A small image denoising autoencoder, trained from scratch: encoder widths [64, 96, 144, 208], 8.7 epochs.
Rows from block 9 of the encoder, named by matrix and row number. Rows with one number belong to one channel. Each number is 128 + 24 x the weight over its row's rms, rounded and kept within 0 to 255. All counts start at 0. Numbers have three digits each. After the name is the row's rms in percent of the matrix's.
# convs0: first 3x3 conv (encoder.blocks.9.convs.0.weight, 144x144x3x3), inputs 135-143, a 3x3 kernel for each
# convs1: second 3x3 conv (encoder.blocks.9.convs.1.weight, 144x144x3x3, transposed), outputs 135-143, a 3x3 kernel for each
convs0.20 087:155175139100161150101115138166106133135099135161146177116133111158129123102113125138121090077090153145109169145152117119141119144142134138090147085153159140114166140144110152150136114133148084105130117145119122122102101148100093118151142105171
convs1.20 054:118102143110116122136138143149161126130120108115145115102096111129100081132128120094114124073100137136175153118147114157113060125082107074124129141107166127137093103118129147131099139131106141149143134119117150118101109150101119147136147159133
convs0.21 108:116138139187149114132100152127131110131132089114141138130133122114099140109121150154139114110101128101101136099103129113122109116115137138111116136143124098108098145123123103102140118124140060063097099097162119166147128140114122106103113119107
convs1.21 095:144161144106134090126128101142113127153150129151149112159116142163141112175137111127137136133129135162124128123129083104111079135135138117102091119122103124139145154145133104098121126145151108144128101117088110086081137142131110124122093095106
convs0.22 102:107116100185224123124117105115130143119131147101145117127127151118135113118138153121094136127108122130129125116127126156094127157160129113120106170120088109109125144088130103109123141126106086129096142186110130100122115112144110108138121133118
convs1.22 077:124153147111128138122116126116152135139110100148132151102114133148161138087078130092116117115147088124144129092073109130114108127099128102127132139153118157148093126107113093157091131140099148175147136160077137145123150146112087146126122113158
convs0.23 104:129126169123145150138120130089133146107171119132103114152132157161100150165136159126123109158075113131138095115133111115111131111110122116154122109067111147109140147112129144101077116132098096108154094103145117131138132152107108152126131144118
convs1.23 130:134110168154111129145122147150122136172110147132125126104117107111136107091095125161144116152169116137121167090150135132167147126133151134133109132164102131130113148167151118173132134155107121126125105101134088116132135132098158139113159165162
convs0.24 104:108119134111171122106126140126120114102136158121118122135138114151118138116131121135175115131131096109132121122088122128110147124132136126084143102090154118103160145131106147144124144138116098130130140120138118158131115122144126126124114106127
convs1.24 103:173104126138127120147145119134130108111121122108120087089155145103144186109094137096128142105130134111100100124116116074079133107148117088132116119126098120110118100126112093157139114140121140107136126150168099202181134178179131149166134123173
convs0.25 105:148136087103161107118189151145145146145145137132157120139129107130149135128128121132112121121139091105092093125132109126105124142145129111094163097130139138134104114125096118137102105138114144154114120121131112118129125157140104143114147152122
convs1.25 113:144155131126152142109088104153152098147175147190137092103109131100111098104059099136113120135161147146147147115077110156126147145124058161136144148139135169136109135156140132142148112143147143102128147150145144098108146105118106086126091082092
convs0.26 104:113109132088126114111134130113188121142178122113104130156124122116090131125135122102094154090171135123126118132094125158169112128128134088129130110130119148111110098116087135131141119087118084082127104099091115110111128108160131160108153119125
convs1.26 100:136136118158150131116096140125133119180168139093095111121126153129154119102183118121145141115165124090101144109174153131189150132151151155149139109117111108127160103120136152181133078162131148136176149221187119145131131166097205137072133129117
convs0.27 091:104133133109110125174100117099141078094127123121117145113140114130127131125106136117137130131085111147165085120105124150141114104152122117113116081093111131118135151092132131141102126144127088102136099080151176075140173140103097150120091110126
convs1.27 061:115111115090110117118144108119101099128136175162100135114148090116129109114095138168132121185118169156162183134119133126104118142122126135110126123154135137132131139115133095142124126178165162122138123153151149149144130141107118125094128131141
convs0.28 107:137129157121188113143138082097125106148096132152124153097127135124089108129118096107111139120114133131135138103116133146148143152129120108117122102125128143138129098173106154141157135108159129137123137103125100099115207158182109212141196232181
convs1.28 119:107133112132136118121129135110110129139103121137115111136140074097147108125151104137124143125119133134108131116176121128149114110137101164127144134127167155135154104117127071116176120125125159146123145156127097150128164089175156117135136138158
convs0.29 092:122129140087111119149098119111154110128116139090154130122124145124117136097117113113116159109104110117127107139120149092139099127133112113140116092099115110133114114123145094090121146110116119118142129106130129140120116165158080089152148180192
convs1.29 064:136135147108126182151147099106141132145166128114122099141087143110110120099121138145175098138154152106139140138117132187112082106125132116114135131134106089110118102109110131126143127137129140142156103166128106119121102085143112108160110111165
convs0.30 102:100112188129158104159138117158183107104142117087129093122119132137110125149124110109093132102102088127143122099101106161130131135088109112103132124126104197111170152136132122122133143127158116119111108129116107113135125105165098136158109112141
convs1.30 084:124132124121145076152118089148152146148112120170151135123136118130099141131143140120183143123135162125114096097151157119086107151140143117147108115078119113118118133135155133128117125162180131112098119131149107093137094126108115147082143131114
convs0.31 106:143168172124146141120143139093130110125107126126157114144105145127124138128135155132091112101114141142119177117132121105117086129179108118132103083142139108167138112094136085121104127129127124170136117123140100166136125129131116133146138096076
convs1.31 103:190091127129133130126158105105151119142135145099110129126120132114129144107153143135099120121130109134127121079181131099119127141128148112090128125117140112065127061167129113171131137144144125099140119148124099112133116128134140116128136153100
convs0.32 101:134168123131152148133123132091125123127121110114136169083134138094120099114105117122141117110102115126102119129130123087114104121117105146183143129143165121138160135118132148052111119092139131110119108076127124142138121131155145145165135130169
convs1.32 154:126124134137099134121130164090128116124125155167114138116120078153134124097114115160137157122129162131136176150118135111112141114139127135143128114109130123108160166130086121147121106143139131120112133137158131127122120105146150099141169133148
convs0.33 098:144153090121102128137151135136103130113202114088180119134135129129118163121139128114101112130107118135106097135107127108103121153099144102134136118082131158151138115080132095139109122115105113120133117156151108133148120125151132133124179157143
convs1.33 080:152115153142095129137176144129121124136107132148120122176135154146107107134122119129161141134136109150124152141117133141122131137134151088103102094095075090106143126108126147140132134151131141144186101132120108142138116082121126089145134098118
convs0.34 088:143127098066117086098145190125133132106165102124114103147145120119131109140122125128130105114121124128125137109148110136135149158100157127145156122112144103127129123114153134124104135114119119103132160164138114166127128134099099086132096132139
convs1.34 042:104113134071126085174139091143141137141156129143172150121142130124120130099135128139044118118156143103115092127159140096106130135123151067098106101108087116108124123122097118074091115105129137108119118099120125121080097124125129174146138118100
convs0.35 108:108126104116103141130138123113140147095129117110117087137144098148096090124122136152139122113095106124092103143121113113097116114145127136123126131138149151128149130120150119123114105097124115118093164113114143100109140122143139113124136094134
convs1.35 129:121104133126113120124157119135101126143103143113102108104117146145123098148115129102149146111135125123073115138114126138109106138106099155109124136114106172130123132152141144139142132127178151105121166125111109138118124133135124133074111092061
convs0.36 093:117149105120136123135126108138120118198103131120121100103118142111164157120128152117124116125122139123126148138104119117119116169110116125115137098137127154154103106107135128118131121062169103115126111166153110144128097143104119113112134125112
convs1.36 068:143126116158139097134135140156131171121157174103132134119165121123052138108135142091128146142122073158138121135127137083106165140129127126134111111146109112122132194165158113127152131117131139120108112128092126139166120141159089139100124114132
convs0.37 097:146101128150147115153128133104080154100111101149132110145122136108121122116142175161112149140137094124122148142131137141162129129137142107131145140135123123108111134126114107129094111107135128130105144133100138115095144161196125110173077121119
convs1.37 072:143120122135120143115140138150138166172114114158123102106119120094092124148126142125142102137149098118116138151117126175113131114158103103113074135137164147130146136107196140154185145162167162141131127119112140123107137122138141169161139182151
convs0.38 102:154125179132135076154122159146113116148156156141144117112155128133148126138128129112118100144137113132124136141153113131157088135127134105108090113112077124093110120101135144106102116108127118130095079147092107169138111112129134129118107104153
convs1.38 096:097152115136126113137091134109145146149115107109116128121151129156175100199162103099090174107091146123128132161140130091110109097110140154152158149140114155132133122105143148112111164098109146140151176134146122099132130141134155128109142146136
convs0.39 098:111112107154095136147064118093134152127124105148092137152151129105149145125156116132081126112112131136136105123111131164129111146117094113116132097106114120105095093089102108140119116113097109113148139146118147139122097078097112098090149114113
convs1.39 085:161128112141087110158147117127115104100126122106115110132142154100098092120127125115114085086087097119098103127147143124102140119098084120120101119128146141131114106108112148110108138078107140148142105122097106099101139114120118182171134140186
convs0.40 094:127113163101130128122143129109148091116084098118118123108102145123110146114123104131119156151138090143145081109106128109149116131149124110129130126129110126138163140108122122107150145137159113137110087114112120119104149126091113146124143091127
convs1.40 067:118135098104134126138100142131150097132087172126091131146144136135177146128123153157120136127186129141166152134126136161135135134135115141122138152080153136149143153079115118148152129138167150124114147067140124102145112097120120089132146141097
convs0.41 106:144120124103079107130131112175104095096052100124111106122124127131125131145133135123096128113084097112121128124123133119105149140112124159115117112182102110112139118135127164116138135116129150128132160131149152146135086107172094100164122103114
convs1.41 101:135148135110108155098130145139147125114155137129127163141112095137142103167154083124118124154167137119104129117149123107110099134109169097148129113093107105124131139118117163156110114100116116153107106141142116141128146111113177112117145099139
convs0.42 108:131097106113121113142107134132137138130100112129138143126132113104085102133109113107133118115088111148149151100109134111116137139131136115089099137099111150150146115124115131066091146133122144180142144174120145175130157168150121146115098081061
convs1.42 120:137135146097074120128113116130079151120138115131102117135138121130100135104127130156145131139171145170141131123122151130087106141103153136131120124141117122168122114125123140155146131124116144124103158118122109109150157133121118099092125120101
convs0.43 087:109143155115093103133114110100134098116193113133129152113170127129107128121118143122145142110106087164144126120114106149072166128111137105111116135076136127114102152109124106145116108102094100138134083172148108109114125124140094158171117159146
convs1.43 045:138129124135102141130128126146170115069196130090160137140104137112109146127107138102110149097146116122155150133112138093075136130094143122152126100219134118117133127164129141113103125157110071089126100131127110127132133177147110151132127160152
convs0.44 106:135141169096123122110137120129134154142122127137133132104115130150115111127115125118111135145105106134109115123129129143143140137141149137110119166111081142113121117144150163135158142148132059070119073095185070074139143134150140142156123120128
convs1.44 172:129097135139126079141132128138155132127112133109127127148136122119122099137124096148147129145155147156141122122144140105151131118150136092110118057117102084142122131148166137169163155142116107143157082144133120186127130116153152103148154145131
convs0.45 117:139119111124159154157166108144126125123108141125125118136130109132137107118117143103100092109101117110124117118105128107116112115138124110129127110119098115129100123109106116112116116143114097139106118092119130118089132130123145129108145105132
convs1.45 169:125101126119123126117128116124127139163105142133109138141099152112095159116136181146134125139148124164128149112125130149120115105104099149110119111130154098113112139178121155143167148132133135106113142105132107101121157158139146180198138165173
convs0.46 104:133131122129142109134135152143115125139107143097122135140117118142140126134101103127114120112126098112107091144135136141137122152118132118129133129104117153104117161117126127136107092106107097133145088067200087065147113136142112126180123132147
convs1.46 134:135142128148113111119159126120166126187143118145141115140144119100123116118128139138128131150113105128145125149133161118121141123094143118153117111115140154158170138164143135126152139131174144173182110196169108155147118112152085132113108167118
convs0.47 110:090120160101111145112118100107132119100148110144089110127132136116147127123147110114115125115112118094107119108123139116159152149154151136132108137117111146115127103151112109113108113123125145131158096141157113149174106110142077103105084106111
convs1.47 115:122108126127117125103117149135142114119146145122166135145118092104130137127142157127123148109115126104123125116130098124124139124146150099120090119132087116090070112098146120144121132120133099111156133165169108141163080153170120203146074120080
convs0.48 064:184078089103151119153171092120110142118089087103125171123078119146115118112098111140134102114125144116153126118114117117098140155145125130115099088118150158098124130145138113149123159160125108109072140091156145105100148117131110113156134134168
convs1.48 027:086103091111110125104152148102101123164121119116108182140136115130147142121176148164135120151143155135080127103125156127127142099139105128159127130140143071087119146120109133158170106109099125115131132109119120106136089074135121116139121117126
convs0.49 104:107121130097109114133121147134165114145184143112127124127097123121118140134147118097125128141131109122108100130106126096107127115127126133157126183072103161141111153106126106109133128096118113093099143132128130120131132122134162155111140127117
convs1.49 107:119120126107114078129141100136076138133119095139114144140121109126094135132148133133146119144053129131140094142173148149150099124100136124068112134129128124161136123121151172146163136131111112137121122163096115144123122137114135131096139130120
convs0.50 100:112138132119128113128172127134140104152148075123124097155151156147110146116131101148121138133118145105121096143135123142131121127132129127147159124116183129136143148124149149145139134140103145156168138182136146143146133102107098106123125110114
convs1.50 124:151142121117137118106126111112127117125171130149136094122086153126110152071097102087117086116115107160146140131127139118101127166148169202170139186145141181135187142126102151111081159137137106122129102150117107151115121136121149132122148136113
convs0.51 095:149074121130106110146151095099074126125133159148192123105166114108163128119117152153176128102203107130098129130099122137143103129118127117088123108114121142101119104122193122157153117113146097144101096165135116147121157108117116137099123150134
convs1.51 073:112135136126148106143116126094120119096110132129193123120115132110113123155139133092114130091148130105160136102148107110133129111085123128151136131139163091146130155101124129132141169173144119102129157138133130133129043107110137126111109101146
convs0.52 110:117099141132102115116128128165116119136082086113130086164132108137160124138116142171113118134130109113112105093148157101122155112114131122114140177123162117115125128136102117123111127117097055121119056104145107131169122127142125130147088104127
convs1.52 123:091115136122112149133153118138132116126176092135166093088103127137127090161123110153144142118126116119157135097174149160129149174126124162122107113107075131102091149139136178159131151101130119129137152140159160121165103148157144138132122134110
convs0.53 097:108103108128171124127184143077074114114130094082096113147128148144132109110123109107096137098136117073135132113115124111119119158125093115131139112124128131128151116126130095119107139110083106105118113110066107079116108133123120128190147154166
convs1.53 078:164079121171174155171179151147151144147138080152140116100131131118129119107115112138136139138151125136138136099137102142106100144147153196167149141103132129149124150045088120117114103107104178101124131133129106133119169100145165160129129136159
convs0.54 095:130102119163161085092088105133115118107148153129179176110131091129122082093122117125125118112145124122099104113091119166089126136104118138125131143120129128119101121115137130104127128127144082094106121162119128157165100111119102128143139147117
convs1.54 078:141101149100104126133140133145114125117139136130167109124145099157113105138127137142124132141147097177148158145107099104174152120170128157163144140163124152123093117143133097087135126139114060156093103131083121122077117150091123128112143132123
convs0.55 106:102150142086067128113061125125130119072124132117122124122118150118089098136123124111112151103092104109117100154158145137148139144134138144149128129123158136104097132110128115128133136110118142135089130170097140128120121110101116148108143140161
convs1.55 138:128134125156090111105074128119146147115141125130122166135115085128117092133080090124130100141166161137129144117113123138143137118112130155118125144114196105118101109105135122154126149111136160110103155138113160139087106150113071158128093123114
convs0.56 085:131134145100134111164116110136122141114101099151134132119127131136153115113111127193129147132111124125099097128123114117143095149137124112121114105132109105135122150108140112077126117081139172142088138182117129096132086144116147106115108131149
convs1.56 043:140075100119142101153153146138136121150160161140110130182127100160152139124146137140162116150146107156161153123083080152117119084149096096118123104139127140098130135094090136164077099117102134164132160156098165120091146154143164139153122147170
convs0.57 085:136146144126114123163099128069123155136146143110129104150123096117120124113123150125107130115092124140144171145112115146142106132130122111163151172140129101121166134096126149129124122125106127117123114144116138138155099120098143135163170161145
convs1.57 053:148085128146146138110131136139118114137119114081097083133107100128102127118117090133169126136117134128121113120100127148135135134152125127131113160081150128112121096111145119101119125155130092106111137144119108122141112107082113113101156151132
convs0.58 083:125112187145150160105178122163164107101099119133139117122124136122119136127138140133139117140149120117136121126113159142140134123126167112114124136128129128124126149104122154132147117119128128139106165104104088140124162140157095105119130160131
convs1.58 058:127119123150134109170085148142136162103169121155119147164145125158137130183127154147142103140145131142146126138184142128116091137123144124113126151112098123119150153131125159149166142172138155131092132103083119116114109088116126103153103079118
convs0.59 083:127097115164136133139099184098115107103129117146160125123096111146119129136150126130125119141130111113123095127137140126149133126124141121127100088141146130145144134135127110166141096121126111118131116151124131139137128115144100132137133084087
convs1.59 049:162150136095138108147114118120125138126179112088124096170162107144149180137112137106127166132126126133143102178125157122116089137132116120100136142134141143129115137135141158181140144147128137156119111136136090111141144117115117088130132122139
convs0.60 088:139194119127120109095170099101127160140110136140109114125125141127132099130128098123112118142169171109093109122127117147129146136125111085111112080148130135148138074109105100124144083126117129142148138148184151110119123143162123127119108136130
convs1.60 051:141154144149057122156140141085113122121120132112124118127138101140125118107120086159143130138089142109147130118132157092117125105143154084155162054128158118141119100109127114161129134129122173120138079106093086154116111102098133122104121127129
convs0.61 112:115122123125141117102116115117115123125131118119132115121129132098108127103117118147122129133136143134138142137126117142138133155152142126132161113087138145136163137123127148132132144143142157144133153153132143145127078097065103123084092074066
convs1.61 222:137127130136127139145143135133118101134143134118116127109139142097129136088116115122106098145119102162133110156139138131126125121122120197152238153121202196189255126129147144116101174154131142145151107118134094101097116121083155142100148128090
convs0.62 104:111114108103117115105186128092115149115118089113105105117151159129115115128120134103112121165151114128118125122110139106103118090146135124134106155141117099126136134108139159146124149106119136154149086110163093109158118158144093108165086117129
convs1.62 086:097154106107111116071099089131165148132126084125127161138118169149133181131125141128141127102126133121121155146078084138105112148109127151118139133142119140132154159126128137120169120176115106095131182116130138125132115104137133108139117088114
convs0.63 090:113165107119089136111097134107139132139157137157107120123133129121118146136131104156147127121109117152146104116127131136099113124132115144138111148151152123094125097134115134099138113154118086096118122096098150091093076148161111116176136103097
convs1.63 057:152117138151144152122104162152138146107113136142113127145141155138163106129140126120123118143110132133134110111098118142158155129126130116130123093152153128157127101102146190129144148114143153127080178120105092103132145165114110145085142169131
convs0.64 103:117090105102093123121120108100143136116095130130104148131121094121118107120133121092106121118147144126159125118103109129130131111133155105107149123121142110108144134126104116137118113141124106140137142129129130157134078094112140098102153112070
convs1.64 151:118133106139137139145127100136120113135137126142133144166183113122167165116138193126120123112126110098107118126143140141174143145119133101067128131106106128086107114108145084138099115111150108090094081127112091123140137148140127156143133149122
convs0.65 092:129102102110139166105127136114117099141104134138112102154122112122124134105117122103104138160161152090106127139103115105114132125146127092111157107108107145113116119113112125137113124120118096093094090131110096152127157133154106171176112129147
convs1.65 062:135129165151117134116111143147127137131107149133110140158105102084126127110168107162122101146102136136139113138133105142169142124170132110170117174165160137126145134123156122141133090150164112113126124095155152152136113119137109109116136136098
convs0.66 099:127111142101121149155079154167140122125104109160142143111109138099129099108129099119065141108120098132125146122138111125145128133117121114118133083116120107111119132155095108099136142118144087090146101135102116167127140146170112128128129148158
convs1.66 095:145138095122154105120123148133145142173130151151145141152138129132100069141140136112090132115117146134143147125162137120140145095118106094095167119148191155144153122098115174111141181171131120124097113136132104144112114090133127106122138121116
convs0.67 097:118116115118231141098149110112078113131135127141108122096137108150150100123140111111109138158196114112173141126119121121142175126146116136130154138176109149140147106130135090142147110136160129155154127089087142080085122155123126149109127157133
convs1.67 065:091166120116172151123138127150172132149167140134117117126172140163142145134181130170146136175203111118100111123128159114170138103150150105089133093036103077101124133099107212118114125119137141164148139163133127169127151139134154210119155150120
convs0.68 095:102150126092117113136124128134121105162136159164112108150108143096116119123124114123099116097102132126139101115122159112152145131136118135109142144119120133123154111109133119130116156101137161100108158122097149129164120117149113123129155120165
convs1.68 076:121124097144113148116151129097152128127137117134134134139130133131120081167142156114102104110120155078131100091134160097129129107161127138110120114091162116137123126124172156161174152128159152172099156161136137162132161129101164114138135136162
convs0.69 103:121183083120174109142148151140106086131104091163155134120088135129134158119103141134115131112155116130104122119118116107149106124138090132137115147112127130129136125115106100048081111138114131109135134095124121168166143147129163158156116150128
convs1.69 100:171142137116096122105120126162119103134136099111169133120147138108125130084170111182174120172128126110096125129152116081161135136137139129053125125082157131093126138100126147103120161134132095107144107136162143143128108103129086122121106120122
convs0.70 101:122157124095128173134145168133099135124112132113167151112112126146137151145119175106130117134121111157108108110148139091091113131149136122110136130095134113115104127126133125149133148144125180149128146107123149167136178183153094146131133129127
convs1.70 091:132136163128140132126121145145130169174134154126132084119120113130118134139152110128120126130141148165124115116160129148112155118144164095148092121100118100122117127141169093107100140173102093089070105146127115115125118163147122181163081141129
convs0.71 090:123154115097121090121128142117138111110103117157126100115133129123103132136155125119089148125109143139130114110094076121081115133114099110120117101128127122112150108107137158130125137123115152120084138063084140117079121115121190146126162180159
convs1.71 061:151162135124147162116161122114154141140113110153151137132085101102145098111112152145141127113127149109111113116110149124116120149141099153139137151160148128144129146124136101104110119104124173149178151121146098156125089110121134123091145134109
convs0.72 104:119106168133148127150131106118107155142088074115124158127117125132127129155142151121084099123123107107135127143141144134128176152131128175130111165115109133110105125127122141121143137123132133104077128117080120165127089094165087108168049078134
convs1.72 098:131101132091160170092126157129118104160142162107150128093111135103104126110123114106116093145105129139115087110110114110133084140164133162144122163142095174131114165099122112117092107158145130086151131162152107204159101147161095155114090130058
convs0.73 100:106145136112145123148146145124085128145125141150129173111194136121135159152154116145134136116093121115156106141148133102133130119121133102136152121114121108137127120134131138108123156139118175140098138158132117106117098107143096153080073105067
convs1.73 086:137133146104144139162154163131126161122114119157157155146149160142126161136139150131123139125150117129149093091052175118142163123141108092095104049104151108112132120136117130110109129127120104126093125128111077133089148097118110090114073116060
convs0.74 110:128108150142167118117137134132117126189134059133132102139143130118116101115116144138141136121139077142118130124105125140135114143173142104103146083113138124138136141112123143098149141145121116113130080127107116121088155230134178150144155136168
convs1.74 131:124129114108176081130151114123114141146141118097115091153098097147102092135128121139118149133109148124146119109067102130093106115160151152118146117071146149144148131112103121163159133115147123150106140145123143111141209183175171151117129171196
convs0.75 106:136187124129127070103075141107113138153102137108094139142157115107155130120124139148111111137158130111109126135122114119183108130122124129151138112080084127133132128138109138142126123137132145107131121121113153156140116144122122086157123104130
convs1.75 087:110130138117168169131117138119144147161118149139138143118141123111151100124168120140122130150184158147094107138139138159203130166141131160147145122080145154107114154171141147203120175139101107167131137133139142118128118153134112146113154147125
convs0.76 108:091088134096107151142146132169143152147128147125126126127131140139132148160134112121105157159160122122122082118115117154137133134158114168147151125131141153152113122102117155121135143135128139111104128153126137096164103142146087125120125147118
convs1.76 157:115124105125086100098141085143127111116107131131151136167215169180116123150113151072164121096151108131149115111123129124133125158145151158112093177103102099110131163158125137153132117126120143153145145106120127084086125119141145146122133096122
convs0.77 102:111135128117255131130143127099175165131158100133098110120145143106139128137099103107133123099129129133144129122104125144153098148104133083098136093094111111097100134114108140112123167112100106146157133220113125072116128159117157142140145141140
convs1.77 084:137114128150168071103106140114122128130112139158081135151117094151131084139134115145166105148136121146091119160121132145116061110115127125128135127123108143182164162125121146206145112107149124101118133191114122130147133152126131113114148125118
convs0.78 088:135099112180120137089120094114116099109066115093140151124137139118162114110158128139137102093115150127138127129130098152111145144130118099116113138172144115124132108110102123144126134099121097188103168157115146134135182153116149155092152110111
convs1.78 049:113136109127103116122111101116159126144133102135097120111089146120106092108164153134119106155136140110141103083162120132125109123101148087127119095131092119126160102123090114103117125157139134131173109135168120162166147118134110094110132135084
convs0.79 105:097106149143092128165132127103129142119160120119110105105140106167141109132121131130134097163096130152144119130143124121146169137139115127124131154138087124126119126117129084158111131126121118101093122133131166127105133118097140100144117146175
convs1.79 136:099109113125156088109146118117108122110127130141147134141112113111136142129096111121102124103097121115119134134164144161156148167170139126167187144168122139161154101138160116124145130116113118084126122139114117132119117135120141139130159142109
convs0.80 110:115094123154132147103084157173108137103117119128172119127133135128135147120099118108129114111102116107099113133092134116124115125127153115127100098093124170142146110125144134155141166105125126107106101107109117119102132160133107163163130091123
convs1.80 117:095103113139108099122125103129111100142148098132143099147110114121136121131174137099141134146110146113127120072123122085143104167156146097122121108126110108107101144160157119133105146138128167140139180189164158141181137140151100132161147132184
convs0.81 104:160128105127123151105095162116113130161131137115126145123121126132108098116140105149149167175132130178178137135122138099106127132124101142151142109115107091110106157123120137106105133119112113109094126133089106140104151140110133121103129165137
convs1.81 124:124100114137124128126121134125092130154144115135102112104111104132183127114151136110125107125096099128113131118131122138138136124111121163133159134134148118099100089119101099111122120076081112109134148195144148131134141109106144123120153147111
convs0.82 090:102150112142130125133150146087126111120103095111097168106108118097106113123097127142125107082121161080130110143080085108122112145125111108181108142124168070137162106118114124126132150132128146165148118139110130179112151137159122063137141135159
convs1.82 062:123152116124116155132119080118095156126143120130126134117137097144139115160134158136128157134138139137171143135145123107168144142144136092112116122122091125120128130152139148158134168134145151144108137111113148124143136154152099167145124147166
convs0.83 103:110111122104122099121187141155135147127151125116147143127112122129126114129151154100120129111117105109219129117113136150126140156130123107147150122118091132212141098120130118126140138196166114154156156171131169116126117119147143108130154164148
convs1.83 137:114116103154132137138146136121104099146105121149154147176136150102080124132096130111123097112122156136154151131144101083125115093157139115113102119125138139146150126095133120119109152110131179082129108126145152136161109087081129115094136120110
convs0.84 108:129149132105109121166128124158186155134117140143136130114131122123120115126112129126118113132106143149174133106104134121093129117112108123162093109090110117094106103127145120078113107102148099060111131080100119109124119148160127120126155172135
convs1.84 114:150165150123126144109123121121115138111139122119127108161199147123186143113129103109098102133131123170167121130163149162172134122115141161142137135113117102187160127140126167101127108082084168154156167215173142155150158126156135132129127135152
convs0.85 091:093124194122135106092088145072124146183161142148101116113146138136124151114127110118142136156123098103141099110148125159092124109124123109140106121107135130173107118124123119164131121144123095123127118162142117138139160146177151142136162113169
convs1.85 038:133142168108133107135107104093139116149157141136089134130135122124092105188111142154124145128138091093146145146129175155164115111119159094085082124112152100128158107118159110085110153126141139110110134111094110151143149149107197141128157113122
convs0.86 105:167106122131164147124119150128128090123149150140130131121130132146137126109104133117121143106136132138132157106123127174120111128143133160163134075134126130137119096104134110129131121127131148144133126109096127092101181149134128103111138148117
convs1.86 092:139142131171197156130100111124131133165186127109091092134113113112136192101135139114132108154132067120103105130116144113120175124137147141136112133130086119092114122138150162164155144139108129135142119108113135104135117114087108110117078078133
convs0.87 103:128114142160142118109158118126107115114102138129124142127141117113116112116109117105124117114143106109109101135136135105099112140137121151110132132055102149112125114124137109151124101117114144144116201255165130136123133152142128143142113148130
convs1.87 085:115099134110123108111125126098113146135153112124138135110105096103100115140148121124141112143178133111124131136128128101123120128099128135108109141144124126115136158173179180198150159164144156126137130111107112084097105140125125122160120123152
convs0.88 107:149123130133112156137140159173120107170144154137158149118133128118128146126132135117129122139131127095129109130133118124124111127145130147131137120103095134118107133133134129124135130139134114096107093081076083066077133148148131161139136186162
convs1.88 159:160173141155132142135119107125160132122146113146148121145107133125098091143134120111127089117130112080114113162163126110093112125091100139123130136103115155139141159136144145128131149156161079084101089071097122122122096041050098050056137112092
convs0.89 094:136098109106129114111124128127130104146152116164156121129112138145137142115101112113129139143144153082103102139108125135137078127113136122112102137124142139088111123115126097119106130142089158117150124177171140136135140149112106124158152112117
convs1.89 064:133094153164155148126128133119153126080122148132137138134128136146169151144163137148127133110101144158155141107107142124155102119127112060111095114120105138151112165123145081075109111137125094083109142255163138131126130111129096121138106107134
convs0.90 104:133101122113147159138102114105087128093118134104099147163133116153123121142115140117112105135131134120107105111106116137127112111100129098106121135112171142161159133129122142137136089106141115139115147142162147143173156142148107122104115129112
convs1.90 094:122124141140161148128112108140111123147152145142100100103089106095109081140120112121144127152142152122121138111105105164136119129120149095083105151109131142138121106136083114127147106119161085093107115124117087118102147180175121113130112114121
convs0.91 091:126114138078138131081137112117114115127112126154167121129120118117122128132115092117103134130136096124140097134163145109164180111140138084113108124129150117114134122140149123149125107150141148143172116140152119126109117095062136111142164166112
convs1.91 069:126129081105137110106115123114163134126171122119129143125114089117095090160167121124151164118108103128143132118142140120141130114132090128124107146119102155155121143170155141155169140126148165159160179170168162161140136156116117112127136120128
convs0.92 089:076127114120150104091136172097116174101111103120145108119122147144139096132136128110122127146201141132138107121123123125130134137163137084116125096111114135127129129112146139095150141140125106110122139226161127108130110134135103098118130102110
convs1.92 058:124141125127141080101151132110161109134171132132102134115133113139145126118127143125151125116136100118106139098104106107136156107124147095129071090136075116125148102078114133066103125133125137128097139174075117129115133119124136128159110128136
convs0.93 104:103134118097118121106099083098115112131117120130085113137136166150136155135126142141100100135105144122154140153124106121138143141126132111109129145136128139136130139094122152098135119127145125119174155143137163143127136126089120095104123132132
convs1.93 100:140107131128139152145136116132154142109142160134131099104082144083075142086159109086137116135127102102109127130107169161148134155118170117129133146111132166163115151120097134136114114108152147119151134134134117189106136117113135133150142125132
convs0.94 107:151141072176095115109111135121108123112114125127126115098116152127174120149121089104130158113125147116134113122140108138131107145107127153117101150097111138107138132124137110109118141128103132138148134110132117136132110140151129136122104086114
convs1.94 142:109113114121114104120154088143154141170127129138169117108107197110162154142143136138121115108129124123131138121113124101117129123137156130134093133182077116110104149117089124123139113090114071100114106123094126099118123147131104147165115140136
convs0.95 091:116146101116097100166107083131125174171139116129118110152139116136139136132089147115112127106137123105135138115140093114155138108141123086145132113116126172147085115138124144126134144136111137131111119199102159145127130121136096131150117171101
convs1.95 027:120154162130140169105108146112125105163123150151136096151159110130131103122098141119132150138145149088151118125166140124190141095088121124115128124084185118125126146124126103128114128138106136150151098179118109134160126140114132091113109109104
convs0.96 107:115130121074083140107086120115144114115140181110169126110133091115120122131097101127146121143144141169104121121115107148103117132116135140150118114126122111119121136123130135128138146154136124126149122104145156100131132114131104089128120072127
convs1.96 125:114130100090145148126143114118158150111131147120151112088136109079165126096106120095124135105095142137130114111146134136149125164145108123148146128078097132138119129132136143143152174148150104149110130160126082116129136120117139149145141143159
convs0.97 107:115108140090100120077138119143142112155137153138132132104128134112129143135107139100120135116125113141095119127134126131113123139125137159131145129140188155104140115104106110115123127127107155106117164115128139116112094106121099101133118136130
convs1.97 136:129138123120117171125142150142098127122100123135143108110117155137178149112110127159146119096125088171166139133134110137122128124155151128125088148113053107122054104123095118076040123127114125144108094168104135162103125146146126155117131159139
convs0.98 104:133190121173119142141137151135108131135125099142146130128132127125133105129109113142148143144121109125101098151131110143133123134127126092123110117086092088098100130111150124143134101135101100085112121128095134154113142173227177184200207206212
convs1.98 181:103100100129098136138146113124157132111125126127109089106128112119117086117105121137138121152124123126126131113088139154110120132152086100136148171128118149089134121142133109137106144100100117112137100137135136159127130122094110099118147128167
convs0.99 094:135108134127188115148129102109108149126148089118137108128116138111084114134150134138107134119132116109112110112114127109188148101082087135092119125103143137149150125106116154127107113126096113111129086140118097159117165150128147125145124162106
convs1.99 071:124107145129160110106131162120111117179170135145167146151119191148073130136146157136129101135162115135131161149105103120154169129120120138119123083084140123112137113155156120156136122134121104112102127196109106120099148108135139092141143148122